A small CTC audio transcriber, trained from scratch: muon at rate 0.0084, 7900 steps.
Rows from block 4 of a small CTC audio transcriber, named by matrix and row number. Each number is 50 + 12 x the weight over its row's rms, rounded and kept within 0 to 99. All counts start at 0.
After each channel's rows are labels from the 100 clips, of 14976, where the channel reaches its highest value: "top examples" is what is common among them; "loudest" is the band of the loudest frequency at the time of the peak. Only what is clearly more common there than usual is listed. The data: short read English sentences (LibriTTS-R).
# conv: width-3 conv, dilation 3 (model.blocks.4.conv.weight, 256x256x3, each kernel summed), inputs 128-255

conv.228:35 39 35 53 46 35 54 43 60 67 50 58 56 64 43 79 62 59 59 44 68 55 52 34 46 19 42 58 68 28 52 67 75 48 45 68 40 63 36 46 45 53 42 43 29 48 43 32 64 38 60 51 40 67 49 46 60 39 42 48 67 31 62 26 39 45 50 57 71 56 39 64 51 54 53 59 67 50 61 49 44 53 62 54 58 54 65 48 90 54 44 64 41 45 23 55 68 73 55 52 45 42 66 37 42 52 25 50 58 44 39 59 23 34 54 48 42 41 60 72 64 62 65 40 44 47 53 35
top examples: the word "my"
loudest: 500 to 1000 Hz

conv.119:24 59 54 55 59 38 35 66 52 52 46 43 61 65 69 57 53 54 39 69 36 42 59 40 55 57 51 37 50 41 61 57 59 59 50 52 55 38 40 50 51 66 47 62 42 66 32 24 50 60 33 51 50 55 59 46 56 32 61 42 55 37 49 46 37 46 43 49 80 39 45 34 56 58 37 43 52 21 39 33 44 36 54 42 60 52 43 57 56 43 54 56 71 61 39 53 33 58 56 46 56 39 85 39 41 43 70 61 58 54 50 56 47 54 48 34 31 55 59 57 50 21 35 46 30 51 59 49
top examples: the word "i"
loudest: 250 to 500 Hz

conv.79:42 57 60 46 60 47 51 33 48 41 47 45 63 39 50 57 54 35 30 45 48 51 46 55 39 51 28 58 52 60 44 42 52 34 47 42 34 53 35 42 62 55 66 41 41 43 54 67 59 45 55 41 74 59 66 63 30 50 35 40 50 31 44 45 33 45 47 69 40 17 52 33 50 55 53 52 47 42 41 50 58 64 37 72 42 57 38 62 70 70 46 33 65 22 36 44 50 53 41 41 45 47 38 64 44 37 58 67 61 44 14 69 46 29 48 51 52 60 44 40 36 38 46 39 50 45 65 45
top examples: the word "i"
loudest: 250 to 500 Hz

conv.113:56 53 45 52 67 67 64 46 53 26 77 31 38 51 70 52 31 49 51 33 55 41 62 54 43 29 48 82 47 45 36 58 54 43 55 67 52 56 55 56 37 54 63 66 43 36 47 53 50 51 53 81 62 38 73 57 34 61 55 45 56 48 60 58 55 63 45 57 67 58 68 64 61 61 38 43 51 50 39 41 41 69 52 98 58 32 49 56 67 32 54 28 49 56 50 31 60 52 54 42 55 50 42 33 37 44 73 56 40 54 62 51 67 45 55 37 56 37 62 49 34 56 71 32 50 31 75 54
top examples: the word "what"
loudest: 250 to 500 Hz; 500 to 1000 Hz

conv.2:62 39 57 56 72 40 50 48 43 55 48 56 51 43 59 65 50 50 28 69 37 60 19 41 55 53 43 55 82 48 40 35 69 53 66 49 37 44 55 48 32 47 46 52 31 38 48 61 46 28 40 48 54 62 38 37 54 27 33 40 40 66 58 47 62 74 60 66 42 39 52 35 40 47 71 48 49 60 52 38 33 44 55 49 59 44 66 44 42 62 45 58 49 41 48 43 40 57 66 63 42 43 38 53 43 65 58 45 35 46 55 42 52 37 76 68 62 37 42 58 50 45 43 28 48 51 46 65
top examples: the word "i"
loudest: 500 to 1000 Hz; 250 to 500 Hz

conv.235:52 40 44 56 63 64 45 46 62 59 44 46 52 50 50 28 58 55 50 36 55 67 50 47 42 44 40 24 33 49 34 63 41 66 41 45 40 55 39 53 52 57 56 47 57 71 68 32 33 54 39 58 40 35 33 55 53 32 52 42 77 44 46 29 34 52 44 29 57 51 32 51 76 72 28 51 32 42 31 65 52 39 47 62 28 57 26 42 35 41 48 28 60 57 72 46 67 54 60 31 45 33 53 64 48 39 45 37 48 60 43 58 48 40 35 45 55 38 59 44 34 60 58 59 36 43 74 55
top examples: voice: male
loudest: 500 to 1000 Hz

conv.123:46 51 52 59 73 40 62 55 53 36 36 41 44 57 55 34 51 51 51 63 53 48 40 38 19 59 59 56 28 46 52 42 46 67 23 55 55 55 48 47 29 58 48 55 75 34 30 56 42 45 39 57 46 33 43 31 51 66 47 37 60 35 47 44 53 45 42 60 56 40 59 29 55 49 53 62 49 40 30 55 51 39 52 42 40 33 56 57 53 24 51 57 48 67 43 59 36 58 40 58 48 46 38 59 40 55 39 57 37 43 69 58 44 41 41 72 46 38 45 49 65 55 53 69 37 73 34 45
top examples: voice: male
loudest: 4000 to 8000 Hz

conv.175:39 60 49 37 46 54 54 48 44 43 64 68 61 61 59 36 41 41 57 49 48 47 43 53 28 71 52 39 39 38 66 28 48 34 44 54 42 44 48 39 17 26 50 46 48 50 28 26 58 46 42 46 45 43 50 47 45 36 29 41 76 42 47 42 45 27 52 43 49 39 47 50 47 55 49 40 53 44 50 39 33 46 40 48 55 33 47 44 37 36 71 31 58 45 55 48 58 59 43 40 55 30 46 62 35 38 49 45 85 32 49 59 44 73 34 62 57 50 34 62 53 24 44 56 60 39 60 57
top examples: the word "i"
loudest: 250 to 500 Hz

conv.182:40 41 46 50 50 60 36 33 59 42 56 53 58 58 44 34 37 47 49 47 65 52 10 59 53 36 49 30 65 53 65 46 76 29 57 34 50 42 36 56 53 48 48 49 47 44 40 54 34 28 55 65 42 50 47 54 61 56 40 50 37 54 46 44 69 50 48 67 40 34 45 41 51 57 49 43 33 49 56 46 45 52 31 46 66 65 48 45 43 47 42 64 57 39 52 70 54 49 55 52 43 61 57 35 58 46 58 61 58 56 02 42 37 55 55 60 49 48 38 56 42 53 59 47 52 46 42 43
top examples: the word "i"
loudest: 1000 to 2000 Hz; 500 to 1000 Hz