config.yaml
dataset: "short read English sentences (LibriTTS-R)"
train_examples: 26041
gain_aug_db: 10
n_mels: 80
input: "log_mel"
win_length: 512
activation: "relu"
channel_attention: "se"
depths: [14]
stem: "single"
nesterov: true
orthogonalizer: "newton_schulz_5"
adamw_lr_other_params: 0.0011
final_lr_fraction: 0
Rows from block 3 of a small CTC audio transcriber, named by matrix and row number. Each number is 128 + 32 x the weight over its row's rms, rounded and kept within 0 to 255. All counts start at 0. Numbers have three digits each. After the name is the row's rms in percent of the matrix's.
After each channel's rows are labels from the 100 clips, of 14976, where the channel reaches its highest value: "responds to" is what is common among them; "loudest" is the band of the loudest frequency at the time of the peak. Only what is clearly more common there than usual is listed. The data: short read English sentences (LibriTTS-R).
# conv: pointwise conv (model.blocks.3.conv.weight, 256x256x1), inputs 86-171

conv.161 099:211105177092069163072121156167153090098114168076144124113086119112104118081133136125119107193118179116129155140131070144095146154093104083073102121131138121119151120106150141148092128146085157155113121095163130134130150166107143163093133115106088115133175081
responds to: the word "was"
loudest: 250 to 500 Hz

conv.23 100:120158156157094129146129157061166125181115108131143140129184105102086087070094132161140128104104137100083115120095136126117152102140154088100139166162053114129099090164127092062100091089151128148113148093118000181134141141124069118115123125183109144150107088
responds to: voice: female
loudest: 500 to 1000 Hz

conv.137 103:049166108180135173133108162141123157149092158106151068119149155115102167121137090136182172127127121077120137128161104106133137193094128137054121071146133053185084120118159115123129099134124111106121157139112136168118169111163180121147147089099134114162143177
responds to: the word "i"
loudest: 500 to 1000 Hz

conv.56 105:105158115078137116164103142102150084132072147100175125146191123217120116084075120150143098139041117178133158136069138144140200082143136094194140124091098107130086115074081138067053116148112165122067137126177167107112195161075058110155135125131153113082167147
responds to: voice: male
loudest: 250 to 500 Hz

conv.163 092:095129112163097127117072119118112159045175183148155127168139123119129158157117121139066130247181148090139084142100124160097183151122067080151152143136118160117119159105126081172135119149167088133153152124143105164160160099119125101118122094109075188102140143
responds to: the word "one"
loudest: 500 to 1000 Hz

conv.104 103:157098142138110120128175088153106186195134093085134178130089133149139141099113065040138117183144082108180177114088155089086114068157142116127103113096146165098094099053178102105153108111135181100179117150127112172182120114099160101105160129145104125165128140
responds to: the word "to"
loudest: 1000 to 2000 Hz

conv.254 105:066109105107161142096140099170124068122137150066087105105134107141106148149119139102138141085112125131108093108082118096096091140187107090119089063107106147175136099100131113116105125154128134116092117152110132131179191115232145080119100240127137118116096183
responds to: voice: female
loudest: 500 to 1000 Hz

conv.194 095:179088071100135122082102100127145131118071087104132118135086125149085187077196123102121156057194169143072096152101137049161087119135166072204139115172214127126165116083144104121082109082143120129159090140142114163109118095156105162112087143164088173173148113
responds to: the word "he"
loudest: 250 to 500 Hz

conv.253 104:113122118059095124140140150114177135168136142141099109074141167123099098081137112138088076101094131133136083108152116162187108076134135124118090107099112174118130122127055137140087123136148134155173145140109131171099135168113160067137087106131097130134104147
responds to: the word "was"
loudest: 4000 to 8000 Hz

conv.196 103:111140100119144152111140110106116159142146150086125125134098088134063102115094112091119114096098169089166132156100170097121212102155034108116164140104091171110110110127140095077156095109150096144084161093142089169086151141160133231143170125115102125126143163
responds to: voice: female
loudest: 2000 to 4000 Hz

conv.252 091:107116129055095170070156056169137135152126096145143093134158109138096174087133122185172104068060175162150092125133094133132144109100115089195157146165116100103131118114159117145125114069073106159105123167151070194098139179122110161164196095153131107142136064
responds to: voice: female
loudest: 250 to 500 Hz

conv.36 104:114174125094182197101125114105103122133056136126114128130124078112110155079107111188143105103149096131150157148098098152159111154147165163131093166148094120123147098144108116125124134110080086110133075168108117105106162146126175147089082066153109166081061152
responds to: the word "what"
loudest: 250 to 500 Hz; 500 to 1000 Hz

conv.93 101:137120125093117115091121088142074104107150162123098187173125093108125147124096141112159099058133154139163142091085096142122125127168127122148121099140124125118163143102056075108100133131098078076108148255147079094164106161077083183119119146161143129116081232
responds to: voice: male
loudest: 250 to 500 Hz

conv.147 100:139165130149164113113116157167141064118113111140149119126121130103097114064127101106129203145111119110105125119135111063148093148084118140132119152126159109163145103116176154095204095164129131139125151130138170176121122114100104068197130114107118156131118129
responds to: the word "you"
loudest: 4000 to 8000 Hz; 250 to 500 Hz

conv.138 096:123182082151118157086107107173084106149064107126127123117139124113109103117187146136168083161140094182083118081130123104126130099078131137075133176093164101172133145157143144143113110134097103126115133111131156115087168099154150137154115077150187067173110110
responds to: the word "i"
loudest: 500 to 1000 Hz

conv.49 108:140153101089175121106160220112124104160120152111165178089107088116137103045206130164193119093150125146161133117142171168072126120119156115138131127173169133090108116109139070135104124129124192177113150143140137144140142156106113145136126155144127065167087114
responds to: the word "you"
loudest: 250 to 500 Hz