Rows from block 8 of a small CTC audio transcriber, named by matrix and row number. Each number is 128 + 24 x the weight over its row's rms, rounded and kept within 0 to 255. All counts start at 0. Numbers have three digits each.
Before each channel's rows are labels from the 100 clips, of 14976, where the channel reaches its highest value: "responds to" is what is common among them. Only what is clearly more common there than usual is listed. The data: short read English sentences (LibriTTS-R). In brackets: how many of the 100.
# conv: width-3 conv, dilation 2 (model.blocks.8.conv.weight, 256x256x3, each kernel summed), inputs 128-255

responds to: the word "don't" (26)
conv.94:143133148154135147209132100139117071122149136112127120123118182122108097093125091132180124141129118123146108118100134173181117144151133130121102114102131137118153112127109140163109148145119108093102114125144152113137080096104119088159149138138085146137108116146110212122167108130134161091108154117165143112117148130142136094096155144101127129089114102115112167162124113119148076142151

responds to: the word "you" (35); the word "have" (26)
conv.143:114107114122130107168143140115159135113128127095125090123077148123118150120153096100123119135135107134118121122139136126133150120128084126129115105099140120106114147151106143169152106130114149211122103102130117105111102119111125105100128174119135137133167095161111140081136089130116127118122145157117157107173140108104148110092106131087096132070174129141125143162092116130113142138114

responds to: the word "he" (28)
conv.247:113113134104102095069157114126104112125120109135133141087139145147098103159093136123119108155123129119042094114137129095116120130139148104131120134109075119110141112152096151060143108127134139126148135090128153141142123138114107168149093184157148160103063143152134142128136151157095100154118097139149138169125136119152106154142120089143126143125104106086168131131130124137152149128185

responds to: the word "you" (50); the word "to" (39)
conv.7:118110107119132119157153135119106145121119092134124081143147198120131121104104163082141116105080101150088113091113108109142146126102160128165120138078127139135095121122134142118163097136126121170166120089117107146102109135144107133093140097105132109128151132139156126119176116106122152132121109121079175133141116113129128142131167102142093140130113166145116114118128079116164107157172

responds to: the word "he" (36); the word "was" (27)
conv.36:132149113099095091150111101080151152131146121124130174146109119128128137147149127125141069126155085140124094113105122111146137153112132112125120147119119124152132100119137149100118154116074138080117120128151129086171147098096100129077117118153150150098106103154128121120139099129141131081156163155099098120123102143156087141122080109133134154120088073116125116103113150142097114105121

responds to: the word "you" (38)
conv.67:072124140158127122095135136112113156101117143110126088150087130125119119171133096099186133108100158158085151119142114129162130142159126113135098127136146074155138107087082097147137080112139139141114094117141132128134097121140162149143132157123143135110164139121134125105112140102104104118136141158120135122099148118112109114154116109097139136097087144127128125139148113104086112200147

responds to: the word "he" (48)
conv.221:067107086134123138117137132109121093128109143120131114133099082104114126127099089145117123082145128121140175068141112118107108156150143130118127109084109119134138085155154146130124150109128141137120095147148123115097158140129115110152191128150150138170155121108167164099112170135136089106120138160163094129125150153108134137149131111111119101117153109105126102123117117109105175092140

responds to: the word "yes" (46)
conv.23:149117100127132126073116116107141105106137138107090127165144127143118125188103083124115173092154154130129106142122169139119108097132122147163113135088158115087093147108147176120092088117156143115134097154125137104166154120101132119112162165147110117124124132066145122130119129098108138183128192119155099138123074083117084118074164129111123089152132152138125135156156092075172083137150

responds to: the word "she" (71)
conv.59:163157131147096098120121127119114156144142156125114126131150191165160106129161134130103128116174110138122135152098110140148162145098162151077109139125117087110119101117159135121157099132130097130154111125105133144145144103120111161139129069124098095111112147152139155118101076170130170150102113130119138111158089094147121117119110136141087163112162115111118164098141166127134118141153

responds to: the word "he" (51)
conv.220:113133107118100107117096151129152099124123150088137135098143136146115104175131176124092154112164116126116120112154175099114139133149124132116108154162097122102102107143137113097136107100132145122117174080137098126131084099094153141102104111170131128104076145139155173102079102123055117122100114136122135124124101121119120134131175109118101141064093141165132129116131109113108138131082

responds to: the word "she" (27)
conv.90:140122134106109072132108169101158126118132109148172133099152135128140102125101142092113086096165088125108142157173107098114122148148096103144134113095100072108127145155187119096132121100096106141170141121153158115103132125135108139160112096126108078118145112120126131129116133153137118153121108118177129114158098131140126183124127078130158102108143151121117110116101118133109092130149

responds to: the word "he" (55)
conv.81:087106132148124087130094129103124092147092115120135141165126104124168078143120115099129079130175092123149116131138106157122153133073081169123119134136138084151142115149158126103114115122104128165095120142083152135076131089136114123170137084137161117137096120114120136108142121120173135111098089134126091109110126095122134146138118125127104114145120164099089143106136140139102108171138

responds to: the word "she" (61)
conv.9:133117128096130090133159137116152102129075103120079142120099142131161135124103129135079140177140154129120114148152160168125091081165145132111114104097116087110120085115105167159144127150145121124143118149166122110088089113122117075132107136180081138116144106126130088124099113139121123112124144146125134085104105109158146120119181083079158126153148179113103069150105102121150140107120

responds to: the word "little" (28)
conv.75:145151114172160091091155146152109120130096102086099100109127114113126103104139136102115140128141159168130119121148148157147078121149132134087112137141122139146133130122124157143151117137160140129114080104169151091143143115124145122133040097124130137137153122140134151108104115132117125110151102141136131138121118176093143150110105108158132120128106105128130122097107118129094139093089

responds to: the word "you" (36); the word "think" (33)
conv.250:120081135118071093133122102102151086095100089097154146139107090165112123166139159157163098131112126124105119155140144116155164169164107123166105123122122134173137111133101081162115128124137153133151106131096125125112100140116111135106125115128099125108173118126106146114098118141102145107095157100157108187148115134131139153141133151111159165105119109120144120143137112146136141199137

responds to: the word "little" (39); the word "shall" (31); the word "a" (31)
conv.223:149111130110132108119124117099120113120144089135129098148070143108130149117092102122124157155115129106126132148098126119148142126089117140137110153139166129116142122102187142097116161106163123100148104116131124120144106129099129133132133165090130109133106103115091138099129129110152157130127132097118138123146138115141138121102136193131146164111135110069084111110134128080134073112109

responds to: the word "yes" (34)
conv.52:085134147112103115107171122138111142152128136115144128160086149118122144152127075114135127129091146080128056128155120134092171102142081109117119110112147178128078171085123130186124097113149132144097125152105125123157131138096100110160117177110071133085109109104109123131161116106101133132136155111129155151110100105108155166105129140072133115110129160146125115131145127134164110092115

responds to: the word "little" (35); the word "a" (33)
conv.198:129120169090142125122123127150136133138108116149119128112103142083093114126114162135160173103119066110126158100104125082130131111137122101171111143181113121122146124128126100194144147103138121143124160074127142083145172149123156142132131127113133110124128128103106124080151104120125100115121132138108095106092129118126115122158101158168124126090056164140149148113140121125121082129117